From a checkpoint of a small masked image model.
Model: 3.03M parameters, encoder arch vit, encoder patch size [4, 4], encoder width 128.
Training: muon at rate 0.0076, 12100 steps.
Data: 203450 training examples, 15.2 epochs.
Rows from block 2 of the encoder, named by matrix and row number. Rows with one number belong to one neuron. Each number is 128 + 24 x the weight over its row's rms, rounded and kept within 0 to 255. All counts start at 0. After the name is the row's rms in percent of the matrix's.
# gate: MLP gate (encoder.blocks.2.mlp.gate.weight, 384x128), inputs 0-127
# fc1: MLP up (encoder.blocks.2.mlp.fc1.weight, 384x128), inputs 0-127
# fc2: MLP down (encoder.blocks.2.mlp.fc2.weight, 128x384, transposed), outputs 0-127
gate.67 110 [110 122 104 148  81 113 140 128 121 129 150 159  86 125 119 129 149 117 139 179 119 118 105  73 101 122 139 143 124  79 118 124 137 139  91 146 120  99 136 134 148 126 144 118 114 145 114 119 123  85 146 115 179 149 153 116 135 101 117 114 111 159 147 167 118 128  92 147 114 150 136 128 160 169 142  82 148 100 100  85 108  84 110 105 106 108 151 105 152 114 171 124 102  93 154 102 100 138 145 133 127 141 128  99 165 116 132 133  91 108  93 101 151 127 104 117 165 129 197 123 115 125  98 116 176 126 120 133]
fc1.67 103 [156 118 143 130 167 118 150  66 129 125  85 137 187 118 100 100 117 131 114 104 138 134 151 145 103 133 151 126 120 143 132 140 146 151 138 148 147 115 136  72 118  88 145 110 139 113 114 137 133 164 110 117  76 120  97 150 155  99 130 156 111 141 109 111 169 136 134 114 107 103 134 131 154 107 137 170 130 139 156 155 126 178 126 122 110 143 133 120 145 152 103 102 169 143 121 175 138 119 153 109 144 134 161 144 119 178  95 157 156 158 131 174  91 131 155 104 125 141  88 100 107 124 169 110 115 143 165 156]
fc2.67 107 [129  97 126 144 164 103 136 151 110 142 110 113 110 114 114 111 137 125 119 103 114 106  86 137 122 109  65 108 119  84 130 148 103 110 111 119  74 147 143 138 132 147 180 148 109 113  93  92 125 143 141 164 128 143 140 138 113 115 132 150 132 141 173 143 116 168 145 137  81 153 170  89 100 127 148 161 161 136 119 132 119 134  79 133 126  72 176 130  91 110 155 174 163 148 112 124 114 138 114 142 107 140 128 113 138 179 109 122 145  84 147 158 115 164 163 119 119 160 148 129 115 160 132 115 143 123 136 126]
gate.68 067 [135 110 111 168 201 128 171 137 132 135 155 117 133 139 127 112 137 133 143 151 116 114 111 112 100 135 152 129 129 120 157 104 100 148 160 137 140  85 136 166 128 111 125 100 106 106 131 100 139 161 190 164 157 132 159  72 126 113 113 121 102 121 104 124 118 117 134 130 133 138 103 147 134 107  86 108 129 126 106 107 152  88 149 171 115 142 173  89 117  96 148 102 137 107 150 119  68 130 154 177 159 154 104 118 120  76 102 138 131 117 145 113 111 133 114 153 138 126  94  94 168 133 151 145 116 107 120 136]
fc1.68 077 [136 130 148 109  82 125 102  93 127 126 133 102 129 110 144 118 150 132 159 138 104 146 123 142 145 110 118 158 139 134  77 129 102 148 135 139 142 151 133 125 151 122  86 134 119 107 118 162 168  99  99 115 128 124 132 137 145  86 131 128  73 139 118 149 101 164 148 163 105  98 163  99 111 164 103 108 107 105 138 130 114 158 107 130 172 121 121 117 134 155 122 182 169 132 123 157 174 110  90  75  42 115 129  99 114 108 150 143  94 153 122 107 137 107 129 116 129 141 159 119 128 106 139 115 145 131 151 175]
fc2.68 083 [133 173  97 146  79 104 154 131  93 126 148 144 136 136 143 115 119 188  85 129 141 116 164 156 128 115 145 130 134 160 127 124 151 120 164 145  82 159 172 133 134 122 114 138 137  86 148 123 136  70 163 131 169 123 135 173 135 120 108 148  75  97 151 133 129 123 137  78 118 120 126 133 105 153 145 140 130 104 138 144 100 130 121  92 121 103 125 115 151  65 115 151 102 156 101 121 113 141 137  85 130  83 133 125 165 131 117 117 105 108 100 119 152 115 139 114 101 160 140 135 180 140 120 152 107 151 124 151]
gate.69 092 [141  84 128 106  77 131 131 193 173 141 152 130 112 127 136 182 181 123  77 106 107 120 148 117 129 143 102 144 123 126 100 138 144 177 108 115 127 114 144 125 130 119  94 132 134 144 126 167 115 170 120 130  95  95 114 154 126 130 156 115 147 159 154 133 124 125 139 145 165 107 141 164 115 132 110 118 128 125 115 110 127  84  86 145 116 120 130 112 164 143 149  99 106 105 163 116 130  87 112 165 172 177 110  92 126 126 125 129 133 152 114 168 161 126 130 105 105 107 101 153 136 100 114 143 135 155 173 143]
fc1.69 095 [124  95 130 130 144 140 110 157 145 104 138 162 125 104 129 109 117 126 120 134 152 156 136 170 122 105 138 146 125  96 195 105 126  91 110 123 144 151 166 145 111 117 106 110 124  77  99  98 171 109 161 136 142 143 140 157 115 105 104 128 144 121 121 115  91 130 125 112 106 110 145 131 123 136 154 172 118 133 141 165 114 123 123  83 164 132 138 136 142 149  97 153 199 192 130 181 123 121 138 141 124 136 149 151 101 145 177 137 134 128 134 154 158 114 151 174 119 157 102 161 144 173 153 121 148 137 106 126]
fc2.69 087 [107 137  90 127 112 120 155 115  98 127  88 150 157 160 100 113 131 123 133 125 133 159 139 163 129 126 177 123 134 153 119 131 140 152 156 166 125 163 121  93 164 149 163  67 153 127 122 135 134 123 152  76 134  89 110 125 124 130 145 141 114  97 175 109 158 148  84  99 125 144  95 132 141  90 159  82 154 177 150 134 138 133  95 132 101 100 159 113 143 105 161 140  99  82 110 120 144 134 139 110 166 123  93 137 132 132 159 122 126 136 120 106  98 142 113 129 140  80 134 145 127 182 115 105 123 108 104 132]
gate.70 030 [136 146 135 153 126 109 132 150 141  90  77 150 109 137 137 141 138 127 133 181 150 157 117 174 129 118 131 154 119 111 111 107 174  98 104 115 154 159 133 129 128 106 118 138 138  69  95  97 180 141 108 151 133 144 157 196 124 155 150 168 105 112 101 140 136 158 135 133 115 110 127 113 114 135 141 134 135 131 157 136 155 117 110 153 151 140 168 140 157 139 152 162 105 139 154 119 162 119  97 134 138 112 138 176 112 144 128 167  96 168 107 153 125 157 158 137 143 107 151 150 182 159 120 172 139 124 138 107]
fc1.70 028 [127  89 114 121 138 109 171 111 123 146 134 154 134 129  93 131 158 132 131 107 138 115 117 111 148 119 146 120 100 128 140 119 141 161 163 161  98 131 152 116 105 104 102 114 113 155 149 180  90 153 155  83  97 134 121  60 148 118 128 131 162 110 131 126 145  99 130 105 148 112 137 134 143 114 104 129 144 115  87  90 119 139 137  73 165 121 115 152 138  73 142  66 127 169 151 132 126 121 136  81 160 135 136  85 141  87 109 126 132 137 103 134 131 118 142 122  58 148 138 118  96 130 146 103 134 109 139 155]
fc2.70 032 [144  93 126 121 149 173 118 123 158 158 157 134 137 116 177 149 150 114 111 129 134 164 161 135 159  96 143 139 136 100 151 148 155 143 134 110 113 128  96 161 116  96 151 129 138 130 103 139 127 111 137 101 158 164  85 140 141 131 174 101 132 110 105 130 126 106 136 158 110 142  89 119 121 128 143 128 144 104 161 129 128  98 119 129 115 126 141 124  38 207 144 135  95 102 145 132  84 114 116 174 129 124 107 105  94  96 126 128  94 116 157  82 126 113 126 126 150 156  99 112 102 150 128 112 156 143 132 112]
gate.71 065 [115 153 122 145 135 123 142  77 155 115 101 161 125 146 101 116  92 149 168 165 138 139 125 167  73 173 144 131 103 145  99 108 121 126 133  85 165 133 161  85 139 146 126 107 140 158 122 182 169  97 102 139 104 159 134 127 150 131 164 107 113 160 121 107 115 132  91 148  91 124 156  87 145 114 118 146 138 147 120 133 112 155 103 129 144 127  99  92 143 124 161 125 137 165 156 155 152 113 103 135 129 136 140 120 124 122 137  84  88 161 135 108 123 109 161 149 133 156 148  91 105 119 113 106 130  74 120 151]
fc1.71 065 [111 130 155 112 115 125 135 153  96 154 120 112 135 106 169 119 111 155  89 103 118 114 155 104 160 139 136 134 168 138  95 112 130 127 139 150  79 123 147 115 150 119 128 110  88 137 173 140 118 105 112 134 165 102 147 130 142 133 119 148 176 125  86 160 120 163  98 134 131 155  92 153 179 124 148 140 120 149  96 158 102  95 160 134 111 134 152 126 159 158 111  72 122 150 122 102 145 130 124 121 157  99 127 147 177  79 112 152 150  88 139 111 106 115  97 131 147 129 165  95 164 102 132 116 175 154 127 133]
fc2.71 065 [ 97 167 158 146 136 130 111 132 127 136  61 108 142 152 106 153 153 137 140 105 134 139 123 120 172 149 125 144 133 101 170  92 127 142  98 147 180 161 127  83  92 105 146 105 113 138 151 154 118 128 112 163 156 166 128 119 106 129 134  92 102 141 131 115 155  84 127 143 113 164 111 130 151 115 129 156 127 114  53 164  99 104 128 124  76  89 124 141 120  91 118 137 166 139 136 140 119 104 137 119 136 115 123 110 101 173 133 143 145 106 130 173 137 136 120 108 179 107 121 115 114 106 162 130 141 154 146 123]
gate.72 071 [103 146 173 134 137 109 123 109 125 118 121 120 152 161 108 100 166  88 161 111 107 109 120 142 164 111 131 136 106 131 152 100 159 126 133 129 118 105 119 154  94 124 130  97 154 133 102  93 174  91 105 155 159 153 128  95 121 143 114 100 115 100  95 129 139 175 136 142 154 122 118  87  92 104 105  52 122 138 100 116 154 141 125 120 122 104 143 132  90  74 165 143 159 150 137 148 116 121 168 120 138 107 119  78 121 139 130 141  97 116 104 121 105 169 128 134  86 138  96 136 121 106 130 126 147 100 164 156]
fc1.72 065 [157 153  99 125 126 122 121 111 158 162 107 117 101 134 132 170 115 146 106 136 165 110 120 134 107 145 122 169 136 112  89 131 120 108 134 152 175 142 152 136 177 124 158 150 139 125 137 158 103 168 135 127  82 115 115 147 131 153 164 146 149 121 149 144 101  93 112 119  82 154 117 121 141 127 162 154 116 102 150 130 146 158 159 132 159 139 131 107 156 176 130 132 101  95 154 116 188 167 101 114 105 175 177 144 138  95 109  91 156 150 157 123 125 100 109 139 149 140 136 104 146 155 132 137  81 107 116 123]
fc2.72 089 [138  85 186 125 151 127 145 129 112 136 135 107 118 147 156  79 113 110 161 145 146 140 166 175 135 103  71 118  93 121 119 147 167 131 103 128 108 109 119 154 107  93 149 140 139 118 126 156 118 111 101 135 156  91 137 109 112 110 104  98 135 101 122 104 119 156 115  81 169  94 120 120 115 152 121 121 124 160 130 147 164 124 113 165 121 173 172 154 181 141 143 123 104 135 151 130  99 158 154 129 129 124 106 135 147 113 135 119 154  97  92  95 113 129 115 124 122 166 130 133 135 146  97  80  87 144 160 105]
gate.73 077 [104 139 125 105  86 131 140 146 126 162 131 104 144 116 134 134 138 108 109  96 150 108 128  99 126 155 114  90 149 137 153 107 143 124 133  87 104 116 142 130 122 129 120 130  86  88 125  98 109 128 100 151 144 107 190 120 132 100 144  95  96 140 144 132 146 130 155 173 136 151 126 153 159 142 130  84 134 131 133 122 149  68 100 150 122 164 125  89 154  95  87 108 103 130 129 133 143 134 102 125 118 151  82 104  91 135 138 139 157 109 155 110 120 145  65 107 129 131 114 140 100 102 105 114 169 140 188 177]
fc1.73 074 [159 122 129 141 155 114 109 117 120  88 130  90  82 139 132 139 112 135 111 182 156 119 120 188 159 105 165 137  84 142 133 119 140 117 125 169 138 138 115 115 119 138 158 129 152 117 145 131 141 124 121 127  86 155 107 128 163 167 147 124 112 107 114  70 133 152 106 146 131 119 155 102 107 108  98 156 134 110 116 166  94 217 109 101  99  81 138 155 114 162 172 121 139 119 132 119 114 127 151 107 121 123 159 167 127 135 149 129 101 154 113 157 133 136 153 150 125 105 135 102 164 135 151 127 112 136 100 143]
fc2.73 087 [101 157 157 129 155 137 148 109  91 109  97 112  94 130 108 153 132 124 152 108 120 117 156 148 130  99 165 145 148 129 144 127  85 123 116 145 133 141 142 116 105 101  79 122 113 131 106 126 111 149 170 162  99 169 137 149 134 165 104  84 145 163 158 122 115 106 129 150 124 115 139 119 153 142 128  94 116  97 105 135 163  63 142  87 103 131 210 154 137 142 131 111 128 157 122 132 105 122 124 148 119 127 120 126  93 128 124 139  93 136 134  91 125 111 149 142 178  94 137 144  88 117 155 156 104 162 157  98]
gate.74 136 [123 140 116 136 128 154 137  96 166 178 153 137  87  82 147 130 120 147 147 122 114 121 155  77 133 128 134 137 145 145  93 119  89 110 117 112 109 133 136 105 138 152 130 132 131 137 144 143 121 134 131 140 133 125 115 127 147 121 138 174 151 161 155 125 119  82 144 115 150 127 112 114 165 143 150  74 139 127 124 215 126 146 105 124 134 115 110 126 141 142 129  43 132 137 124 108 147  90  99 138 152  93  77 116 114  95 137 158 145 131 159 152  95  73 138 135 126 120 104 168 158 119 149  90 119 128 127 122]
fc1.74 152 [144 152 123 123 165 141  84 198 106 162 116 167 155 100 135 122 153 116 133 155 115 126  95 149 127 156 153 155 158 121 122 136  77 124  88 106  72 107 130 105 148 141 123  91 137 118 102  69 133 120 116 148 120 129 152 112 110  98 120 137  72 155 108 141 124 130 111  94 149 136 120 107 116 146 135 100 105 130 119 149 127 123 137 125  84 144 125 104 112 137 130 183 154 133  98 140  85 161  88 131  79 150 134 108  96 139 173 122 139 111 118 106 120 157  96 128 160 128 106 108 131 124 120 116 100 140 120  96]
fc2.74 120 [131 149 122 147 169 121 101 140 136 176 149 133 133 135 161 146 163 109 115  86 120  91 116 141 135 148 127 162 165 100 141 140 117 134 123 118  96 145 106  97 126 153 154 141 112 150 105  77  90  99 136  97 110  93 126 139 100 139 151 106  95 129 144 130 108 146 131 138 157 140 118 115 118 140 171  94 142 123 102 113 106 135 163 174  98 163 146  97  98 128 137 130 133  97 114 170 117 117 138  93 172 130 113 146  94 117 104 125 146 108 161  92 127 150  85 121 169 163 143 104 115 121 115  93 120 145 197 150]