From a checkpoint of a small masked image model.
Model: 32-pixel images, encoder arch vit, encoder norm layernorm, encoder activation swiglu, encoder patch size [4, 4], encoder layers 10, encoder width 128, decoder width 128.
Rows from block 0 of the decoder of a small masked image model, named by matrix and row number. Rows with one number belong to one neuron. Each number is 128 + 32 x the weight over its row's rms, rounded and kept within 0 to 255. All counts start at 0. Numbers have three digits each.
After each neuron's rows are labels from the 100 images, of 14848, where the neuron reaches its largest size: "top examples" is what is common among them; "colour at peak" is the nearest of a few named colours to the mean colour under the peak. Only what is clearly more common there than usual is listed. The data: photos with spoken descriptions (Open Images, Localized Narratives). In brackets: how many of the 100, against the usual share in percent.
# gate: MLP gate (decoder.0.mlp.gate.weight, 384x128), inputs 0-127
# fc1: MLP up (decoder.0.mlp.fc1.weight, 384x128), inputs 0-127
# fc2: MLP down (decoder.0.mlp.fc2.weight, 128x384, transposed), outputs 0-127

gate.382:000074069141126115159148110130140099180098129141122178149132122180138135122189136114094130034114231084150097127134144148151122123130090105035096181111153092080154144122151109100120193118121098125094127130116164134141170106123079108146169169160143142138144139116128144142154128163113137111117104146156157113150144136102116168127102121142121110129150156158149137074133139063097150158146
fc1.382:138116095162121099127161118125193129127170111148123132072102066142164190074134117111192161118109245176153176102116177141089111096096091106101136148116160125153125159134122095079130121098126118087150101095089188179130145077188084126099098157139138145109161141135109124206127140146078146184096174135117177140154130127117135140071083088148121115138156110100168135135119102096114187124146
fc2.382:159214187192173129126128134140133132180134114120128186132142060139125115096160143134086137126110024088157149089145165123142134079132069129109140174123140074147117112127129106111104147125132097135112113093126175192111184093145099114139157175086087126106155132124143095123091104116098113129116131145115188103176104185103144118071103085141086117105145164117142154084135103050162178121185
top examples: text has "sky" (54 vs 24.5)
colour at peak: grey (70 vs 35.1)

gate.72:101098116104134107145107120140056094181091130132130099157128056127098167148088128095109097084103072153162106125137110131046150105146091138142162120157213164121165132125112113162102101145120107122083082133175109125096118110126113134125149140087138092115119167138119060099123069170122105112077155172098136097147093125185155158178179127104066142139125210141118121156081151144186162101070
fc1.72:116149153201150146168131112184143133120160118094114142129156115207149145156074152203137138146122146152106163134111147057100120146116194190147135153104125126176113133143178133087179146166147114114122118153162200127161127115141127096076183170086049157129076172075150108134080133057101161105118173129172124171068125134128130118074087121170135114111105150115156082115133118114123146141134
fc2.72:128109182134106179114101153149149132204111108135143156124136110097073135152145138091157086063114136137104163142135153019130146152103155079143117157141147103172132109109157176147148168110117147134131109124148195094109130095130119086079066215086148095142075136124098054139107103167100068168130120169167092117179130160099138115094122088093123099122139126134156155173095195147124118168121
top examples: text has "sky" (58 vs 24.5); text has "trees" (56 vs 27)
colour at peak: white (97 vs 6.1)

gate.302:114148095056109083110137143076119124098101103109130130146198166113134126082175027188095164099124133151108090150109126185181136139121115082183121149111133143104105156131151098102140100133122152168140162157125142094065151151126118154134170070069074122126077117167089096144081166134159161152117137084085082109146072135101162184146106146141153156151180159152164119157111079146132171122148
fc1.302:114127159130115109135115113128132161109108155084150154162174189137098123127180045157130093121109135095145103105097137142130120127070079108145114079110070095126187171139183099121078146169095163153157193147130088072107089174103154121098166094118165141082091131174118116146077145118131115177109096134158066149093113072115126076206143152132153131102145166174109148161121131125135170207148
fc2.302:157063120148132121097116147128140172122124178120161140082113129139171112143133141100142083095086133113139183116177109110111136155101081070155073053124193131173127155152193127147113161144112124120155033175112116090142121189163159091147138131090137128058078109120135100119167152136125095150166066181118067137140147149126162119177150107139168139140122175118118094148146100131174145188069
top examples: text has "text" (25 vs 6.6)
colour at peak: white (37 vs 6.1); pink (26 vs 9.1)

gate.157:125070113092121133122112140174128137120116148175081077129070157181097123128124112086080120127120115159156198119134087072121155136118105109151180131113104134078123104162164147148188141133170132137116207149136098116128142118104140190054082105189125101138155141141176119141139145141142114069173106087116111157137116143099138136145120051061131065174089147085164215110158121090108120116146
fc1.157:122079127120071116080131102122144118143116149116120132105138109129186135173143126122113050102115152077179174171182149118148144081123155107139121134014116126128167076104173180146188149096109152144107162128121070088102185146138097069119153134130169080168154100167151183120151117107126138090098119105089144122129109150085113211135197131128101118106154114116176146067120138107146133150162
fc2.157:096181110118077117122091105102140156146153122159162121182161106080131166162101111108133136169144152101212163160108165166132131111086072109078123113174173094133094152160090096128107162164126171126163109122118085164170123108119142090177138107127132202074153109104154102116143156119106116161132104131140109086176148105189156081150123089115123117083091149159045052125109192163103149096103
top examples: text has "sky" (61 vs 24.5)
colour at peak: pink (31 vs 9.1)

gate.264:113064109103070125122114113127099142169102112122130099152111087124103164117076189106113102111125102105168166111146117108143158097110096112123121153124160147101145092045186177072145209091117083173131153097110093124165081122113144123123138153079165193168197155112053103120140111150141152066129094125110110138131092121108131117169113127067141133106135167112149069217128140171100122140091
fc1.264:171139140115112143150170118074147120150166123168112112118178199161086175091183049171145119169191122131103142102139110172171118133180120186159070090100097072158038169180127109081115133150110136108127129120160118113154137163190124101111132104156117120114152153080106165152078100076151113137166129155105175150161168131143125147109105160151134143161124133118114102135148098078175179112175
fc2.264:108135139212106180170132119110097155159112113054106105140120156153132224082148124114091094142119135129144090152105108076141154118103149082142081157140136156132144181101148123179131129112176130107110121150127147084099123096136052150110131150096144127161090169151113125121133083083089069147109156123137088125172130092087161116145155150155126186070110171083182169126096098142129118208195
top examples: text has "sky" (68 vs 24.5); text has "trees" (61 vs 27); text has "buildings" (31 vs 10.8)
colour at peak: white (71 vs 6.1)

gate.140:088119101084150095175102150158127023155114132115159177115130154133131143118129186149123140182134054088083070106068134131107127076131094096088153117088122153134083178123136149090141116099147131175111110140070123138160113124093120106197117079175115132088140109073105103121130109133100114077141166106200100157068132109117140108114124157089185133110108138135067068187131146115163142120122
fc1.140:058128098089116082183127131136137029171137124114153162092135164132169133123104172141129134148125059068077055137088130125110132084135096113078146127075106187123092183125116149093131123082170119158116074119068111146154113139088084127210142092168136114095152112118103098128115106129104129111123192097184088133078148126138142102112125147099170136082124132126083084173141128104152140159117
fc2.140:143162112086079127124062113117099064153108128159136163162128099098133163144127167144129121112122186159209165147146183148102138066144083082076130128077118155105075156119096122113134124076113179103129143204094091175147155088116132136155148141186181102123181149118190145153154170124128159110112114087172081117057147142112092087113104182139139149092117132136067097141095146137116121157142
top examples: text has "sky" (62 vs 24.5)
colour at peak: grey (61 vs 35.1)

gate.276:216138059125144093126163137172145164126123172154121133142158103174121177136178095096121141089191053105132100147170125098085095127117071116121129091084126123142119104110112111188102114126149129112101083115099083129132125125180115150075152149151192134177152152141176163125134106136117114146094118116151150110176129130125172106228117191161127188119097131126112166159151127198119185142095
fc1.276:161117167133178160110158109184134159107100121128143155098154155099105115123033169146088105103144152127115149120078113047130164146085122146109169146084108111169122058149123125157148114130169144124117130050152146132088132131144187188068099088120098154121169147107104081155155124183129160134099139182089103123139120215118181118109125131110168111150156181102065155090138119162125120136183
fc2.276:142101157093129072097102096126122077093189137095144202116167186129143069091108160141104189104203115154103119115099172136156183133143160081165167173055195163096141152177109087138149102085095119115136180039143134129124114104122169130073078175107137134142089140174128186132129152120118162153146126142096095141098112145135116126112136101077141123112130127102131101162173108126118108089134
top examples: text has "text" (33 vs 6.6)
colour at peak: pink (25 vs 9.1)

gate.298:017135087128105111175162087155163115119105125209100108128122096105159200159177095111155122131131116102155164141131176133121076120135134208063122132100106155085109143168096149140142173130151128129124148156113127103112142176127125104062077140055169094169174149142139116140091132149143130171136083170171122132065129110112090172073127089122148091149140145105138110154088080144113090113131
fc1.298:085164122163130191112132125170112124164181143163137114128128152158173147164079120189141103119094113134115184125151127095111133133153132122071100046119091061054088148193065102148154161113122085137104137164126122104157194132129138139084154157083122061171131103066132087151112141138113136146124160119149153093160088089113102157075130099104123094088139142141138093192096106134180128090178
fc2.298:129160160112159102143118111115143126128193126111143172155155127092142058120069149100112101152133149089103078135160152105166159158066144115155154045112207107100173135143118199121122100121184146139127117133097099119077149151234159112095062155121120136094084158103156148119131101178098141124126106100161136118148131129139112070153149169076139076195133161082120159136126086141127080130125
top examples: text has "white" (28 vs 11.7)
colour at peak: grey (62 vs 35.1)

gate.288:080149166163086131155147068077187170092177109094135183133123079106096138188114133105122117099143098178122077077142171095099152163118170118151079143153116128106143125120130125154130072137164088099068089122076154107104134106108105166106096101159074135162188134159125109111145218146153159101103189106152144184104124061120093102079160117121137147158116120133127100166175104121173131111144
fc1.288:132093142186131086134131099072173142056119115111138152130168116095114126113131101126188131096188122179094107080123181118056141154080143094107072108152117164121150087188102160121113072108137143091110104132146112151109176125130170129131084137113122123133204150152126114107112148181123105127107157078170113115137110037089108156114133051090110155174127124130159085183192120164164140130116
fc2.288:117190106132147155153103190083027146092132092148151169066129142164220108096097106138163107101085143124077121130137158086120158122195118123121122113134124156180060117130134193145089098090147162124072140097129143142118078071139140175106155159167132097126114162150095163171115097130118111172125124141111139076135134141157131120071158146142167100189123114055166126111103103114143131134147
top examples: text has "white" (29 vs 11.7)
colour at peak: pink (34 vs 9.1)

gate.251:130116104112111143183124156121136114190143105117154151121140157115112151115146152107152058091157099123163131093181131150084145158143133156129145128087126079127208142098138148096027146095157167099103090105107107147104156135112203173160173147142175118140120132126125129147125155187164085150114155141181077103155140124098230131152107121134107194156126121122115185145110191138098105104052
fc1.251:123170125139129146103097142128108077093125154136105133137121182159149129126107096124078163197097170121109085151099115176196093065153123156125067104146115136088100169093099080175174112141073126155138124203154178099119097152144073086113118137110069114135097118110162106163098103078097096105155086134161121123098145126171069142101106139169144097119156084162159119106130071067185107178148
fc2.251:132110122164153201203136159100156118217106114126073129133143169132132155110161108143121112121084121132135142131143091178107095129121120193143119106143097081087161165096109173067141086072161113113147097137114165147160153104123081162144182117124106122130063082136151100100049103144108084110135123139170123118121168117108173162166104125195129169129088153149144163063058170124100136100108
top examples: text has "white" (29 vs 11.7)
colour at peak: white (62 vs 6.1); pink (26 vs 9.1)

gate.191:108109177142118147081069104103127120148072179099156104185075145120140124142103131104110136158131083150167169136083155087155178107101123133054119140145106157167139079119142129140138088129174118093107225157119151088053117170142133131160130154096124119168159129143085109116122146135087098211110106115127124076162120127154133120097142106073059114090185132159150082142103170098135067170126
fc1.191:150087139102126155072083138092140121160086160092146074140064151110176126158154131033112128123170074197122166129066158061135136092090144127069137108134135130159106060124123120117153122176165120125088187165114141114065084157152126107120129188108110131138185130146096134141103135132121106194119100113146139091178105151156163135123115111085092112088148127179127139148114169064140103170131
fc2.191:139183123068118089114073108119051101101133170172166138098075089070099178116173104176149117060158154124148108093210132109167097110148158125084138120149163133105098080083171167116101144156127149126136134143151133092129083096111167154077140118173133146122148110151173126110166124142125169082141094163084085178116123122114137181142094132103151095177137121165171126184118122111118182077163
top examples: text has "white" (28 vs 11.7)
colour at peak: pink (31 vs 9.1); white (26 vs 6.1)