Rows from block 7 of the encoder, named by matrix and row number. Rows with one number belong to one neuron. Each number is 128 + 24 x the weight over its row's rms, rounded and kept within 0 to 255. All counts start at 0. Numbers have three digits each. After the name is the row's rms in percent of the matrix's.
# gate: MLP gate (encoder.blocks.7.mlp.gate.weight, 384x128), inputs 0-127
# fc1: MLP up (encoder.blocks.7.mlp.fc1.weight, 384x128), inputs 0-127
# fc2: MLP down (encoder.blocks.7.mlp.fc2.weight, 128x384, transposed), outputs 0-127
gate.284 139:153125128118106122088134105163157168116150183126104127136122117149142139120149125126122122135126183157141170139119139118113118103072147138119124118131143147184127154114154094155178099107136133141190152109122151160109143079089125167121153139100140097088118161136174116134149120157161110113139140106146107159154165108139122121150112125153102155126093115139152110142138138078093154117111
fc1.284 138:140120140133092123096136103153185185119126195112101132116106132159130138114139148137125132138125164156154152119125143156111116101088137128118120087128159146184125163110153105138174100115129139146194143118126142161113115089099127164124163127107136088075118165130170107107138148145129127121124142118146115141168150119128112112130121133160102160117100132141159106151135140080096152112140
fc2.284 126:129140163091140145196147114112120097119073088154153133112136175119109132166178128124116107135133114149131118140154085144140103130152114119144159105101100124107119145110100143100121169151146104118081125159143087147161105159163116103147121111154173124128156118122097153124097131118129097125116102126166118100116140130149116130144127123107162121130161149067089149098130124114143110128181
gate.285 084:133108149152098091129141142184152121118123108106144152139080138122126127064129119115123136158126115147163114102123110133139145136131133178165110097165117126160164124101144117130148141122112156129105181124156189100183113099081106100154129101170150120165146117130142120127124098116137100125129093139118123110108109146090121187155095118177121128158114148105105104159132122144109134140122
fc1.285 082:109162103111142189117127124062105153131158138171108088126181126137132126176111142118135131119119156123093132136123138119129126098118114072123144154108137137093120116155123126130115111137138105150152070138109104151092158158160153160112106151098107130108108133138121147131125185147141165145132139120125117147162158114173123110101147137062136139105113132144159163084118143144137154107137
fc2.285 111:132117170153110055134108084161145110126146126127118165118128161130117175117141146097124186173123126123143074104152122161127131139105125141143095096126105160125149098090129123078113153098094129117097171147135145118158139069099121148136131138153137125174150113154130136114146120134116140116119105144120129128093110152102154140154105148136129106124097117179089113167121114129132167123129
gate.286 162:064095107160124100162120145140138132132123111115153132093097152126103103159091112172133137087113124123104118115109092103093138132117133137172113135133113145135106116130135130083093134134144133128112139159098143143144153140163184142145136139163149140090099122133091131122108113119116140092129108117092076161153128162157117102089149072116160137082122094134135114123114183148112150132163
fc1.286 168:177153112115170148088122102104118119111120177127116124128148152106125112139161119068101111172117108119137107150156137107142114101105104157093132138138149107117138124139129155108171079134126115109137117092130095122147105134097105132140114128089133081169103155139155109181149113119113120143130138104119148143095116092143149179121137179183092128173140130121118139145155110121085132140115
fc2.286 191:109119135128073140166100140124117090124131133140136123091125145171141172125090079128129149173089154180133148158165126137116139107142109124149132119152114095129077100148113126140111135148107154101133156109104162141120119155124123118118162171141158106155185110100104110129098123147116101130126076142138127101193152115138120075115092102129108124142156136106129151116113144111136158109144
gate.287 059:154152113141172124145166150141137134141154139158116115149161144169108139135163166147104144119135170113143136140091138134151156135108144131126103135150151136114104164128131127102180147137158136166141134118170136126139168140141150128140116148118136109161131139178111153175149155114139186115176167120142172189169167146116092127148167117104125092112147110128116129137156131164138146107159
fc1.287 036:095131208122096112160126112122164153134134132098136111127138145152182131099086107120161123128152077183145158167154126129116113128136115154183127131107091124145103105091119149137132115157134123117111165154162125174119119161127088109102138122163147099127113132082125121108135137118117133146129154131090117113088076153125130100104136120158112117171155129147136118118131116142080135144114
fc2.287 048:100153113117131070104120135152148116154161092138123085127132168120129137132105122156129104105134144148117116157090125156117137100108107133154132172141129104106120129071099146102163146119175086145105118122171099165127132180100135115131117094138145088156095153162109116132123123087116180124147169133100118135164143117163158119132154122121108077154157161110124126135095122144155129108126
gate.288 171:147113118133162088127127054152124133142146100094116135096133165102113136116144146112096132111112089118109075100098112164077125098132064134134146138169115130119133106146085121098092126103112106131111117144138111146113172144146159129103130147151102132101136132127109132134112095177123175102139125139176139159181121097137103124172134135108149120130136152134148112108112094114150102112139
fc1.288 171:133131094155140164120141135110114115141142146116092111135104117086152168138140155118105137127123100136134108099106139125134155113149088097144148157175096169106162137142106134129114123133111102134146132112141045131135130159142135139088129124119117071085166163127110108125132115156118143155128129157173105163147147131157149124094145109104191091085122085123096122155129138147159102132108
fc2.288 140:165145109132133142129087144124143114143135147144124096121131152101116138128132093201112134152125125144125139150125121115126098175099154156110138105127144125116159105137129091116124113120098137163151085071195151135069114105127095089149137089138139155111155161177117164133096106085139097099132097140123142123119126141114135126115187152140104122105119147117139148112123124130142184109110
gate.289 171:129095129137174130099122120113090171135132138145118120159121138108121125087140127136152148147119117113071100149099154123129137119135180115110133085115100136139089127126165113123105140145144113137126119145139163104066143098078103127141149092066118128130112124158140113147115119182138126129164151120082160161114151166100147143116106090141117146169096160126144144122152103071134133145128
fc1.289 180:134099139127201123112127158170154132154142159129173114156097109124126118161105136129134092144148118103094131147100149129156121100115156091137127142140138149132096083104136110119160116173137121133125093100172130128078153116069131121125139094135133138131135122156135116138131123142127140123157151116106157107090120171117148075118123096147146112158100173123184160120151096109129143086114
fc2.289 195:122084124139097135122138150135127143118143109141093151119126114123145151098124109164158117159078144118109134115139161125143150144144141152095099138132128090141117140167130137103073054141201160089136146149111121171167092156110105117104155096118176156124137127118102119133123183107146163149116094134103136118116132123088091117110114132094113118153146126124169130159158120105124130122131
gate.290 067:102097155123140117075134160117208140142126125156158119133126150142148144135157169105178093155110131150167135114121114149126119139151114152156134094153137103108121145098129087106134127156089119139144125132122130139117127122164113122099126127124120137100155169154126171151108137191103104100123129094148154110159113088148124119134159114168129108148117111140141107160155105182161136173146
fc1.290 072:165133082125131125143145113115028130121121148117100142109132109102107103125106083159097144092140151129097127159189142084107142131124144123116136181139103157151130134139132150135137128107113132146109117144126153121160124126093113102165119091121112115142117097118140112120163088064141157136126127136128119129107148151119118144125084125088132145088154153115118146124098144071129132122093
fc2.290 057:154140141133180104148169136126129138080137117126161107098107155100136122127155187141076145139101124107129111136155151187090122076147097137136151159118151131119118139155105109124115070148128121119101130165121149125134102161125132123162114143164136116144140120136110126146088179140126134122131130105132104127187094108125116177141123098086142097137161104149112115102128088154132121112097